A small image classifier, trained from scratch: 64-pixel images.
Rows from block 10 of a small image classifier, named by matrix and row number. Rows with one number belong to one neuron. Each number is 128 + 24 x the weight over its row's rms, rounded and kept within 0 to 255. All counts start at 0. Numbers have three digits each. After the name is the row's rms in percent of the matrix's.
After each neuron's rows are labels from the 100 images, of 14848, where the neuron reaches its highest value: "place" is the part of the image that holds the peak. Only what is clearly more common there than usual is listed. The data: photos of arthropod specimens (BIOSCAN-5M). In brackets: how many of the 100.
# fc1: MLP up (model.blocks.10.mlp.fc1.weight, 1152x192), inputs 96-191
# fc2: MLP down (model.blocks.10.mlp.fc2.weight, 192x1152, transposed), outputs 96-191

fc1.80 102:154133138109117107139133136159160122119164105140136120122131142133084180136150113136137143097138109206145146124134125092135101084158176127104102126125139091138126162108155127138146177140113154130133078092182127126105137130171143147139171107148128131155156133154128126113183140093061166120
fc2.80 103:111138123097145128127124137153153131112113121132108123161122139092177083098165146116117100115150123115108127131179110112094122130128096137120106130155182151141136142093190120120132130136117152107137091137115144119125152127119074157094135152099116150094089170072116132140099138140150149121
place: bottom left (54)

fc1.540 086:100120162139112131129175108159118124126127114163136134140137136124119114138123122112119145105159188120108157161119147129116121167099107181143155129145169161138135148077149112134120146155113174158150160155105118154156176144188115131128156116156094141133152118132137115167101124113101117170
fc2.540 056:128136130147159125153117132081138162128116167094147113116135132125178133156114141150126110119104132159104107148122173121126137137137152143096145150107179117064090117110061111158138148117131133138136134145165119135150067164116136136106085155143185138101136182173128112179096102162124098156
place: bottom right (57)

fc1.287 094:111108139130105151098153117155119109166104125109133201123115134106155129123118138108149128175156128113109144136167144119118124162109142123128111131147177156139130146124133134111087152149131172124165119114101105130206135127088204111112152115148077119115142158148118068154108090115119127144
fc2.287 091:141140142132195165067148144140120141109116098127138131149143118130132096111137089143121088122121146147149112114116125109160137139158159143101149104121169112153079153107142115139163124119113159133081160114140128137106122145147094118147146164096143123108117139131110148093079109127108146134
place: top left (57); top right (27)

fc1.292 101:133110118099171160165127088151146161122129127124106150123143152095110126142155125115130168135123177119122121118106122133065104132112123067149104141123166119114131127096133158104139086109171130092140122122095144143125152150115146097095156149149128058133121132131106126162149106116111158132
fc2.292 115:142134112128137112095118112193148112148132119112160171142151110140121161088105082164120151165161151163106063097144098153145107128128154151086123100206112138133140132101115117145118093135136124123168103106115118112159116113113159151110147159090074102160096103144102152112116155092176134139
place: top right (29)

fc1.140 101:150116117116141139141121056167131091108134163138130172166191162175145132159116198136090126146132123105141075110159090093140161121147157135085169092120138140150131157098138118125106113169113083126097165121139106149150124117125170160128161134122126141156129102143099139082127142145122125133
fc2.140 101:126109150099131144132121131154142122105119144130137142156115119106128140138141106092156149139156155194158157107128151107089094100094109100143152144134122127131118144101097134144114139110131133148143089149105163096098118140088150129133118145169147090135090115110115151133152123129138108080
place: bottom centre (30)

fc1.702 101:079121086119157144089104147131145159177167107098125111148129140133136172124117134131132087106110111118134137141155130112102112111144120117133087105105138115087143106136158070128103127114103101119136151160107107145134159145137109135112155112145108169114178156122082135122147110114128146133
fc2.702 092:111090132140099137136159121127111120133106155141110075153137105118086077151144107138161101138164137152088082114100109185118153140115151187122143129121118168154113134134142119113148095145132094099112129132145154143119104090139110132128136101158125135117132133133196077090110147173160103089
place: top right (35); bottom left (28)

fc1.318 111:167155131180146148138115132092089098132121114159118124130148126116115144143130131138135110151132132106115150102125115146136136141149198148161132133105126098136125159100100125165103177129152143150137106123079120134136116120189093129139189181155157142142183126099138120104139128144123137132
fc2.318 089:151121127124124098113121152150093150147136136107079098153118144202124130121157131179124167099129066179145145167151117097144132160135130121129114120080103120110110124154146144125139148087122090105141163074144128089130150150113139129097076143129177111160134114120103116064138122133124121106
place: middle right (32)

fc1.697 101:155129157140143121141115117127111131130122139093074132120126096159121128144132098127198131136126115131112135125092130137147158126110139128147095107142132119149129132105089160106121142141150102129131115080140155125105125134171069112124163142162120107133168162073156145100098104140160167104
fc2.697 113:143118124124124090127105130145134131090138137141108149136093122115123146070194130097140179132110143141131134102141117087127096140122113129148129122165112128140122172101131145138130153136165130093071101135165110084141122071154166180155089177129165157120138116143103138139124123172153124135
place: bottom left (34)

fc1.618 098:108158129130116162143131081151157077141113121117139176131116165107174119150159166123113138162112072143129106135112115118129170116114149116126138120109157121131143158114144193160107142137140125147094107131113098120138108137124151121083159156104137107141103132120133135100146129122104116097
fc2.618 086:137149134114164148134155148147134104109100147114170145178143119107100101123139097136150117146152112151149153083101194121088110135119146104123142105141099110109102152118116113110142109155167141124147100122144142090132122132124177120139106125155175113152121079145141150113139155160125096134
place: middle right (33)

fc1.637 094:180132130142119132139106131152137181164140105134139138101127120140159161129096101103178182101117113157123127113107130139149154167124139120123101111141080086148150083157091134140142082111117144125144143100099109124101132090166108150107100135170110087121131143125103128103131127132153149093
fc2.637 093:136101141105138128146144097106147136094131137119142181134114139102108146088139122162126157136097137138142129141179147168126100119124144161107104106156097120151139120119114133141093178117110074089093116109153146112123157106121119111148088157126123098130162133113143123165148118141121149132
place: bottom left (65)

fc1.70 091:112139066168154150111106126148161106143117149106077103103129138108170157133083126163156138121125079118147162123136144125145142097114139141112118142145138082114155129131134140125108133089138107136116140142127166089108138139127124154145193129131102123150192122074145166108144130092156121162
fc2.70 101:125124164091098098120095129094124157123133157119133126093065119114082158149139140094163131156102106167117120134143103131113103132139134132149114067156127141127107141153112122146160105125133122131133105164091148145148126077177071138185137124125125147173137117124104120126123141145153147084
place: bottom left (39); bottom right (35)

fc1.438 098:167130122129116119128097109121114134142165159128174144187142125081145154155114174150136147123160133155104148113092126156124162137094105151095153126106149131112099110132147118083112151152092133177132146115131125173147149115111142134149138101151135144089097092097090084142140110150124148161
fc2.438 096:124107120105071118149094155142106110108137144151144146095108149144138149089117127094143120203113115132119149133118128145114127165098132130134119145132121139098122147145122124109095158134160109083102101133147135116144097082103103086093145126094114178134142140107109149097098120111161093172
place: bottom right (31)

fc1.23 108:131130100125146132083147177171161119115091117103155155142153143137101175115096129156169097130196129159161150106154099122115122072165101154162152151154146126134133101127156172132091103131118113110143115129163136135114128161098120137155172154122103142128119101156131128105148112133117134118
fc2.23 108:123118150073096120103066144119139121141124165129117151102100108108122144146124115115107114157136176104117128175177109151162142129126135118129124098123113142163165118127107113136113089095134113108157122092078139144157140160127129115108122073129170099142128105163121154109129134125131165123
place: top right (28)

fc1.476 102:131101149129149081111125090151138123080136116129149148111092131177148132096161102119134126167141089180129097130119155108130132146144129163118117112159143134119103143119099072140134158118146138139086100114144134172130154128181162173114112144160143108140128113127144122144106103117098107100
fc2.476 096:153124135180153133140139118134142161148067121133182105130145140107138124122124153125111136120097170117116130078173131141150135152124140095161117108143126159092179108107132119121135131161144078166147134182135148102166131140147127104119121120144096147115112137110157123114161136131128084150
place: middle right (36)

fc1.82 089:140128090141132180127108136146144159131110138154101128123135147134126150121164102149104164105123110146108102150161087114110133097138131186118138112139126143174139153168123109130152081122094109112115129162096116179124094142122117113130123150139120098131154120111141152106094151125151156125
fc2.82 080:072105135112155157118157109128148158118144178169121108124087132084060087113102115102133087139107156130095135128150109132106140126144101152144124132106080121177194133099107138117107124104109123141113117119105068104150177103151147143128150114119134124128151114145114143180107154162136106140
place: top left (55)

fc1.391 112:149091145105125084114140136170164122131136123151139174095128147105120100152110133097168143134134107126161113128146166173143174146121110136133156118118112139088161107109131113134143124148111147120083122129133154123151120174142124086089124149080135134137136152131160097155208128102156128108
fc2.391 100:119131116145131142147125107153131143140088133128103134153099113123123106139134120159141158080122151159121078107122118074120145151125147134143114109136123138040118136150167145128161143152154132112110144084114139131156100136136132127142158119123114094141137096107121175122089112148125093216
place: middle left (33)

fc1.346 088:105117147129097134133133127151138148134121134197139116089138142166127151149108159144130128127130158150105112147144150116086128126126118191148134121123129203143079145114195103145115137159103134140174135118098107158150153160176113114136146121143113162116110098090117127156103129094125142125
fc2.346 058:108095152163130104154148135095130088150110170108125114146130133124183130147103102156140070127120121144168105128078163117142151146120153170086128152136138117093113113130085113160104098131166145129127112165200115173123090100112144113132106132150179139120136155158141126146129105150105107134
place: bottom right (43); bottom left (29)

fc1.217 106:109120118163121128126107125196164159114160157175152133130124155093107163133100110160117090119114139143127120124137141139083149078116120139084131133120116166117115140169115127130151122095119132141151155159089114172117143158175113151149175123111096154138091121113110149106134138111165163144
fc2.217 092:092155143121130121181110145086133113144115172121120130168161122147110141135107085127166107105130125144083113115121134094151171136097139136115139117141138145176097080131145131146137152140154130080148103162154131159188106125109117118135092125115158118178136153143175088105099174112095144113
place: bottom left (51); bottom right (36)

fc1.651 102:154107151131080175097143106130098133148106139113136116147107099126117178081115111152148147151098121152135134143119107152086131154170142184126142139154119115151099118124110108105090117112129128115134140136133134142111186170173135129147134147121098171122132123078118110134111127136139130138
fc2.651 098:144117123109175138118121136155130161135123162131082132150109162133167111135134117143165102109122149165135122167129120169143138140118104109062132076130127121074104173133145129132142113184173141105144123123114187114152121145103099073133123153165138161116115127120106167155104136105148153113
place: centre (94)

fc1.206 095:118154149091137110115135113109135107095089172137117107126107112132101117102144121141158105133114088131171130126122185130119127126152119125144103143122143109117114121150164163130140180106157137116118091120100117117111158133136119114088152146132128153137140125135129080138168137111154185138
fc2.206 103:130126134112112123170085123134160120153119112129112116081163119148189114129118120122140090112145145125114127110146105101116194106134120126110129141154114125146128109139112126117109140186156123114157151077140124172108092120130158135163116140098117151189130134176109114115080107148137110111
place: top right (35)

fc1.644 099:156088129137103092150143114108102106156137114127148117114118139168146145162115105117109145089143130122135106143126137161138131125154114127097120156141139085083184177128105126133130121085075113107099181097114111119104152161140103104109140137105135132141094136146107150145116177097159141113
fc2.644 104:148107119152079162149101123173130110121164119103136097180138158160134133153152185087107139120133104131099138141111118137131142161122145123117119139115130092180121103089151110097153158170113096150176104120130117135148157128133133161134161093133118165130119148115141087144125148104155123094
place: top right (26)

fc1.146 103:165207140154124164150116117130125114154132095141101127141118131137110167129152116147109120164165102119149160100092137140122122167152191104169119138110141126136121139100130125172111191121147131118118099093097104159136127134163132161134208155128138135159146130095136125086155140122143124110
fc2.146 103:147146139126119124091091126147133135114084138099115129144093112161112153134164146163110162143116061157133166160144147086116139138143156102119112129059130133094119125127132140143151150112141124116130183115101105127140132121112104121151080136118153121163158095096096130134166115121158126137
place: bottom left (33)

fc1.263 107:130135128128140151153081129117112121141105113149131121110127102096115167084154150140104109147202122166105140143110106138196127151117142185138164157118098103135143131147135085153152124099143095176138134147148139126110165080098127145177123149145140115124158112168118106099160108111130127122
fc2.263 112:114162129124122118126116122129131071124122130118119169143130149117123109152091174120165125085142119117162160102142104189140134113137151127124134101121109124125142148129115126122108148150088096101123123070141129105106134132152125108104056118174067122125141136131152124128111119194160153134
place: middle left (31); top centre (31)

fc1.536 097:132159122120093137123132106144097125099163153115123088100109121119122129102175156136106119092129143152093146093129102140090141139141142115121151112119155126144108157104152152160120124218131166117155128129129138111117139137147121123143126135148141106115078117152162157146170118127128102132
fc2.536 105:140123133128087124131115116134138122126166179116136117119104122086145102165142108115162147140122164120161145159128100138149082153105164089173146148138118130154150105130126114131146140103111106138140104081119148125146128116154094133099110097133157139147108129123130097095123114130110156093
place: bottom right (29)

fc1.690 101:120104162142157110132123097186134151144112129159151151151121184113099161120108151156114075125111148138102136118159163154056099103130111113113149140098114162107162129106105084138106126092100113132141175158154118158129176111132113145105179113148111131115190129113091121125152143117141141122
fc2.690 091:104131128108080113164123174094088118117104149138129098140100076140087089098135150147126132113109157124108107184120158119145133140125140161179158128150131101158106136088152142134104106140135108125105117179151114144179095115154136114117115140166138177108143160174152123111139141109132116120
place: bottom left (38); top left (38)

fc1.159 109:108137143073131112143115103158141161122134085149117151106172125112128176138133123131118106134142171169129117123110129144148127136139166145151120111134133110166160168091123133093111131142099083147108113102148084144090142097138122130128108179146147118067109117159106111120180126134130139170
fc2.159 101:140096103132083170157129167067114139111180110109130124168137118135145139102134135134096159117146111129122092135153136116119125132169188127070097121158104150125129151096175116130069129133121090097130144116133140128139063084122123143111115116115113155099137131125155122131153132152149148189
place: bottom left (37)

fc1.210 099:098151149116131109125154138146124108147132125103169134098099125139130135108088133150129126075111109179131145146144115145084163101139131124149094140125123156136151157130140120127100147128172132135146173145163078124180129106148090106099171113135085171152122170158082172140112151108139174155
fc2.210 091:114135152113107126100137156091139141133110157159150124137126145139099131130108138116099091129112139146109108127127152100150165141127085145148163125130105127115095125083143117133143146102110123124115143176127122157132139138182134115168121150160142160070174142124153105168129106146128104108
place: top left (74)

fc1.497 104:104080106081134132115143145159125160150114119131152147140076154126135150112152111091108106114106121114146128139161171148106118128105136114103108130103156134105156087156125144101099145075139103117146168107111060148137151146153133120195155101170124176132121162129070137149170121091121118126
fc2.497 094:124127096160156155180103108118153129153144146097099100135119136157132133116109148130179108165130109113111140142136111136118144110102128136106160150134104137104067100140105148152209147137099145104195127116111137142108095137149168098116131099143146137158111090157133118115078120141096143079
place: top left (32)

fc1.365 110:136148093129130134136100140106146125152102111159156148102098116154144126092166116132094125152117123132140172145130141144165169142149124146131110138110108102106155099128133122088141104114128122108129092110112124126151123153142109070193136081161102161143170142139129128119121136125145157109
fc2.365 109:129132090128117118101126113127175101133160094100112099150129143164169144116140162152122119115089127139137154147173140109156123129140118114098131131145094109118118163142137112118145101094120124141185103174058153118134116148120125162170188108137082099132172104186110100124116104110143103132
place: centre (56)

fc1.595 090:159148148124112111143119148183118093133138137158111121077142160131133142147092127139138106097165224165157125144137120123115150140100121132136121132144141153114138165120151134101126182091082124126107129097153142129125141180124139187092114140138138169182103105174098152114130128106163126155
fc2.595 073:141102152129116098146139126151127186127147142123146119167154129125121107113144132126111117079116110118120108134107112112149077177153126137135130127134142098130104127127149108146186116119172104157168091190194193115151144139152129108129158151106131115125169155166073122127172089141108085144
place: top right (32)

fc1.560 107:162137173106121138137113108141128141133137126098135116151143121082118108150118162161128098148147133131101096097176174131164156137121125125112101138166110105161121116131103190114102119149112110127160132095121132149115162109090117093098124112123147170131127114114116151115119120169099120121
fc2.560 104:118087147091085117121127129126120141144091096124142127111090117143163151118119132161179155178130132158127093126115135158140125144112145118118113130121140145071103130086091123112127106147127065087084115125154164119156081134109119098135156099133074101093140136134129108122117140108143138144
place: bottom right (40)

fc1.214 102:134165127157125100105105124119092098119155143129139102150165170108115157125128108115119099141136138144107108122141136145052143131139176119130153150090122082122119121126153141107099123130150130135138150139077107116083116129107151115164134161139098163101112119132109085175126154169134112126
fc2.214 113:118065102104126093156086151154134101066170129124126118119118144145130116123086101081084130121085138139088163135148120119119116097111105133167128104154122107171133113110104113143140146089143153081115136116122151128140062141136106169102143110138114125125138159156135131128148122140093165135
place: bottom left (35)

fc1.672 087:086099125131075137152152132121109113140149100136101096162095120145133147154163114091101122145134093131111149126121098120104166158116152143124106129154127129132101182114130082162104115144177141143066122113137137118120098106111123155161124086100150112093088103166144142126163126098115141118
fc2.672 096:142117125127194125089126119114134131122117131106112133124166116137161127147098170094102150116142145132127143131159140136137093141135086090141117119134158097123146117142124125129063153136113088149131172145113155152145145143133119133144114134149135153134154119101092117124099129212129136086
place: top centre (30)

fc1.344 095:102094138121123119074127110138119160151058154153150132128110107170107109082124127128138120143129147118130117137149155158137115155111095131142132130147145133131132134143137121133136149091151137112158123163108117130155126142119105131094098162108051122159134109109131118104101144108115095085
fc2.344 108:136099147153178129114126118126115156126112117130131124122185109080124104149140140177159139104102116133068122140178114083135156152125119153135125108093179138161116109141125116132113099122111150119072147115138108132134081118129115106132105138140187143112150153116132122126121111153123187123
place: top left (52)

fc1.92 099:122100154109103138087157135135139115114155133113151167151142119162130100118118118129139145124187136113102119165151119109123123146097067052186138136134136104147133107134096092137118144139133110135125146130092138171113142133160150119085133122133126108139116158155119103092105136111124146120
fc2.92 099:126114167112141119112119139144125152164135146113161143195103148158087145086161158183103123127155131135148143141117118172068111093131130143138112130156102139127169140128134163067103131124117093141119131171135179113122151089119115127153106133162120127155103124162103156147117129133142114161
place: middle right (39)

fc1.351 089:098122131109107124094120179093122127126122150132137110083131124148139151146098125146148103110130148180160103161136141167114140111150100115141121089121145154130140107108177099104095144119075171079119123113121070125152139152154094118119085118103079180118101136132088162109113108137132123141
fc2.351 070:129110133174115084128148113135080100141136159134149101142096135108157097150120144143113087139143103145126105121105103116126149140136136162105109137116104118095094136158143128122184146122135104065121128119164131156188112086106149121142115139128136116167173119137128092116068137124140113129
place: top right (45); top left (27)

fc1.275 088:095119170133115119146182133187104112122109144175141134130131156120112145142126131140140121127140160150104130144150142098099134127113127189145110136121172202128081126076135098153096128149122145122143174154123125173144149166173109135135163130147077153133139104097108118131097135122128111139
fc2.275 059:109127170184140102144138148072155127146112149124142106154137130130168132160090122169114075109127118142142093133093148112138158151152142164101141132100136109107123124118097109163135120149142136165135102169171119146158081105107123103136110166135186139115110172175142099166107092164114110141
place: bottom left (46); bottom right (45)

fc1.241 081:122144152169144096131121154176147155130124141158142133131114181181135160163108118179130116135164160162105117122136118106122119132138085161123121121106184160107145150102142103093108112125096153131116148137111091151138170175160109156128109136144093135138170099140144154127119129092145112197
fc2.241 056:097133185105130162126127129114116162106123148140115080134114100112172124195129129128117095102100147158104115145080157117157136147134166124133163147164095106115135104103086122178189156128172147124176123157163163152155090119159106113115140147130176108150115130148116119115095129145103094107
place: bottom left (80)

fc1.685 096:153141144142159135152099137155106119119131097139148108124127163076121144119170113132120146124150177150128128099137155108122107152147115101115136129117122099100147126153094128128089113115141139150121178109137158156135123113138136151139142129140124107073151132108119128111097046123103097078
fc2.685 107:138142127125053149111166116121135031139112090132124173121134158117141153124110139180145139104142135107179099143140123120110156138131140114143137145144121113099135141155154134114092110125113108122136134162108137134118135148178147103117080101125098080098146127099132141126129165076137142131
place: bottom right (27)

fc1.490 099:152146158106106145157096146128147076116153115123157117122065150109111178113124098115130149131131120171121099115103182146140147116141164116124099138110123120115158101119142126109159135125121108114108115106121167119089149126197137124131145129112152127109158120131128149113116126145129108089
fc2.490 085:114141143124112095109129148192142118158132061149116139094121143095135118109130102157110139129140171105094088122107105142118158118150151152124148122132125167134163188164151113141129155115067066148141097168168137161096115127143101132105125151135163119138118120116135112112066116118121102162
place: top centre (31)

fc1.61 122:160165131176159150132097115088089113151144123157102117134156124146132139144150126133133117140111140128119137122129114146132146158162192106147117100117127083142118149114117141176099175136154119138146112128113118134114132116196110117124167202144144125147188126103138127097128121122118146134
fc2.61 092:133143126140122114121108135142125159117106156113078124141120139198118129120154138153095152135133071164127163161153108095153139148133127138152109107098101112122130138127119144118142146108130092104117169059167109089147141132128125118110099159122199133153150114157128121079146130147113141105
place: middle right (31)

fc1.567 111:072158136149152105119126116160116130143172097074164124103112146109158115122128126135140126075121125132110120101124129095110133092101156163135114166132147137103146105137141126187130155097083111101118149119094081163131128113111142136157127156136131140101128149139011165115134151114104140124
fc2.567 104:133103110099139142144114125116140152135147143116162103161145133127113163145096134115146121120109129118113117189122136150127120143131151080146146108116115116097147143145154151128166157112149177118159119075116127163144115144146158114135150106124119153127125089111175076140159109123120137167
place: top right (52)

fc1.33 099:145131107129126092141096139168123137122127136097117178143121080131122118064132154139152129127130157057103135111153114130149131127077159140138161133119126138122118167079127114114064110121136136153160099094142074151140128152111191091115176123174135124148114099141113160126086115101090158078
fc2.33 118:131124156085138119096146131145115064133105162140160132118140111127064085172151078119120114155128156109138129133125153189137104142144134148105124103146082147157093156084119123119087106085171135114090168094115097117068149147116124119065084158109091123126137117129121171140127105115151133141
place: bottom centre (40)

fc1.4 117:160166132178159164129082120095084113146128128154102103140155139133123145141148120134115119135127138108125153105117119134151131137150184122149125118110137095136119157087095145176106173141145134145139126127102120141135135120193106118128169196155154134142187126096147117099134108128106135136
fc2.4 090:142143125137127099118117135149118159116140143115091110131112123203130121114160143128108151133115062180131147147164110086153144138131122131150113104088124122115118134139125141130139142100121092103115174074150106103138150147128128126101099146132193123175149105141117118068127134135144127124
place: middle right (38)

fc1.28 097:107116149117112120073121143099121132137060150146128119130104129140158158093155120115099112136131118139161123159139133111119120142137108102134115119135160094148144150127138139130147147116130147104183155118119137134170151137100131141090133127139058131157135149124099122146111118102136130124
fc2.28 108:140087129167175174115110139163125147141114108128142180136147096097086109151104117125157121131094105112074105124130122068142157128149133141140115109088159136166142132118121119141143101134088120105089122106151121152117077092119135100110126105115175109094124154144111132102160090141126156113
place: top left (43)

fc1.519 091:121142139134119145138033093113152140111133134129103108126105097076140133114113119101124122099119140105127127176114160121129107094122068137118147145148113081159090118177123137108100111156166115107118136101151116060105127148116138131163155101146162131141134143097151161114103125123134116147
fc2.519 098:142140114170103104114169130114086099143138131145154117103154154195107144153138147148150166120149131116131143071083157082123124111142146123138123120150123114126086113123134134135092123088122173077071097138102120152132164089158166124154138118133084137115116091129133140150140120102139100088
place: bottom right (25); top right (25)