From a checkpoint of a small image classifier: 11.6 epochs.
Rows from block 8 of a small image classifier, named by matrix and row number. Rows with one number belong to one neuron. Each number is 128 + 24 x the weight over its row's rms, rounded and kept within 0 to 255. All counts start at 0. Numbers have three digits each.
After each neuron's rows are labels from the 100 images, of 14848, where the neuron reaches its highest value: "strongest on" is what is common among them. Only what is clearly more common there than usual is listed. The data: photos of arthropod specimens (BIOSCAN-5M). In brackets: how many of the 100, against the usual share in percent.
# fc1: MLP up (model.blocks.8.mlp.fc1.weight, 576x96), inputs 0-95
# fc2: MLP down (model.blocks.8.mlp.fc2.weight, 96x576, transposed), outputs 0-95

fc1.53:145133098073150123102121139147076125148161170168157147132120108089140111155139131136112133086156090143122146116129122078143149171152163136107096086141130131140126159152147095154099138153119113155140114158089151105124103134130104096138131157139148123109152126126153199146120109129129146110
fc2.53:117123108159194133114063128104108137141111131110105087182121103161125112132100126100142170142161112123148123117144134152110095137144125163151106121140170131122121103131114122123102079126132116151164147143123139137134121093137185154126153137105089127077098139133144114134109121178118139090
strongest on: order Coleoptera (41 vs 16.8)

fc1.58:139110143111146105156119130079148082146134092143134099160105146114146103134144141095088161153168121116126141124095176123107111121144138169125132115151150135146111162126090144147132133079126113128110097168114202092134146159113141142125110169134090112120142113110132086098111120128139088127
fc2.58:108144121102139138158119082115101105096113157091176126127150120162167137115115113166131128160137122117138187097127137083125083137134122104121162126107145144145110083103167116100155137131123197109110145098102130101123115097131148103152090153152092148120117110109162154152138130140136139125
strongest on: order Coleoptera (55 vs 16.8)

fc1.570:107113096097110112108120129106142144145126140119119139113162175116136105091115147115137154107118144126081123093138151168129174180127089077122143129130170109180132116154120096146117128103108121134107091111116140145163156143115138085142142106129118144156107132147123132138115137138146215148
fc2.570:137119134091115128148166184098120140092077121158150151096119144106125154126137111106140103131162128102149147104148147154113107102135164182165101107116125120146126141122144115109091093151144118125123169155131132135141124112154127132134110113116124095098190121088165125138129174126146081167
strongest on: order Hymenoptera (45 vs 20.4)

fc1.49:144132135117162073149149074136068151121162144100150090177141129147143082144118154107146099119134132131128098099084181103132136125117126090111112120118085128118127141114130123101143123094131120149125095143094100129136095126144155093157124121120077141147105085146129117146117144146120107098
fc2.49:169111102118092101138114201090149083139117132124159124092133105117130155169106080116126127133187136118100124129177122110098100108162136127104104122114201141140109118158129134150101122150110098120107144114127140135117149097132138113111109134098123115163130105132166131135147103122128162115
strongest on: order Coleoptera (76 vs 16.8)

fc1.54:101070105167136097089141156085101152126157141138150152105095117137116118123114135118083130133114099115113131149122102112126121089119140135149109135135069121146126152156151142148133085155092127091111148105094117105177142098141148076154122163145118128169141121153117086154123132135099124107
fc2.54:128119078155143102128122167134140153152106156139138117141129133092141178159145139137102155091144109188140175151100110115129133165089141140118146131096153100100150152123120118120116154127153134164104135138105096173096120148110139092085152131114146091135149093107156133156159147130090109139
strongest on: order Hymenoptera (52 vs 20.4)

fc1.396:149118136108114131118132088102134120140066143138133092141206126136141121147135128141111154140118122153155099190165144108160148141151124156102087176110143140142119189155107125115109086084147123124111127151133117134109124128119128107124122101141093132097156138130123104098134100140152078123
fc2.396:104107119143144106125160104150139075160155108142164131102151118132112149107123136103141118138116102119125151115140086142154089100121073114156122104119150126099125109132142149089083142128096123123164159159118136102117114087170116145137084173140133134169126104063130145131113167116142156108
strongest on: order Hymenoptera (81 vs 20.4); family Platygastridae (26 vs 1.4)

fc1.238:128121141103145153144141096148077101129140160172143119124127118147186109125121082122079105147138105153178147156144123137088174155102112139153113094135116104170108130119124131114151118154092124102103136142114112115099146118149137103176086128151102145126142092124135104146135130145072106118
fc2.238:056155151122150099140117132147110137137134092161124109114097147146136148110161148149107146141132071119153144168173139152151144161125090081108117115120123132150126084146104115124124138138189132127132166161107145124107137161133144171097087082152110115111137105150139117124132117131125137159
strongest on: order Hymenoptera (67 vs 20.4)

fc1.495:104106118147102129127121102136169126152131101098056132170139136099096115157120119106120143170158136089139152072143131130133135095130101114118098142173128090082114159122137152125126099091157130178127124110099127143102139133185143146132141145111129161142125119150139106096110129104143113095
fc2.495:110112124126125143156121141134113090155135182130146128142123148134093125118137140103119162129131097137156121102155144131073149138163128170180137111100173145136136107130118089122100121149128078107116115167135147132158119157146112113162163114102122129164122105127171095139181084155115148086
strongest on: order Hymenoptera (61 vs 20.4)

fc1.18:143146167100128127140136135121100091128115132140114090129087117152192102134100141100149131127115117099143131105126154174134132115102079119113120117130116132115116134098172136113149133065120123114125143120072137124086124140093122115115147103135112092129143132140169107139130170133100064182
fc2.18:071134131180125119145114103096131069119122102128151123138126151119150145126110075100130150137129159132133125159139148135139174171128096145140125109119146136191135139165141111154100152159124122096140127141147135144109168174116147100128149169110112119126163129144132101145097066142128141098
strongest on: order Coleoptera (47 vs 16.8)

fc1.148:118100122134146113150154114129130078177113128137142122140112103120135137130111106143154117096127097090129154128103160086127089118140168100134159131197185134156110092096147153108154161079115128089115140158098151129081129148129113141114115127124126122140126111120073105115159138111144105115
fc2.148:126144140113083113140080095111109113095136137098123144110146124147118109147102112159146116107152109135110169133159104129159143162105146134157074099092129120150161111168127117123163140134109129111109120134120109111079143123115109133182104073129066122102100127132149128145110085132171148136
strongest on: order Coleoptera (48 vs 16.8)

fc1.149:131117064153071167135153123149149149131119118140098145138123141097120097121111127132150131170157072116126129111118096159162127130114149123109183193123155177156157129150118118128101147127142161119137144121077152109125101125142119112119099151115106090127097107144141125137112127108148118166
fc2.149:133129154109154094117101135129131134116115115114136125125089112127127077137104137101102099108127164155147161121121107147171117110177092123138151107135086091154093121135122130090103143145064122148149129080127127122112106132153128183177116103131134124148132151086100102130155122136141159078
strongest on: order Hymenoptera (60 vs 20.4)

fc1.397:096151144128167121151124108110098089118116139158144114132131133110156082114138145124127111096142088177114143124137096147115159135105141107129117114130101182176100120155110141091090185090115144132113141127137162127068148100125132136160129142160160123145157111139148138090143092142096145110
fc2.397:111123122150108144146146151102128161127145097126157091141113131146112107101096129140112092161143141118141127120120149148144117126143143108169077095130106106125145093119131121088121117142104121160120156147120151142153142182045160123138065121116088164079129102120146114135127160121118108157
strongest on: order Hymenoptera (42 vs 20.4)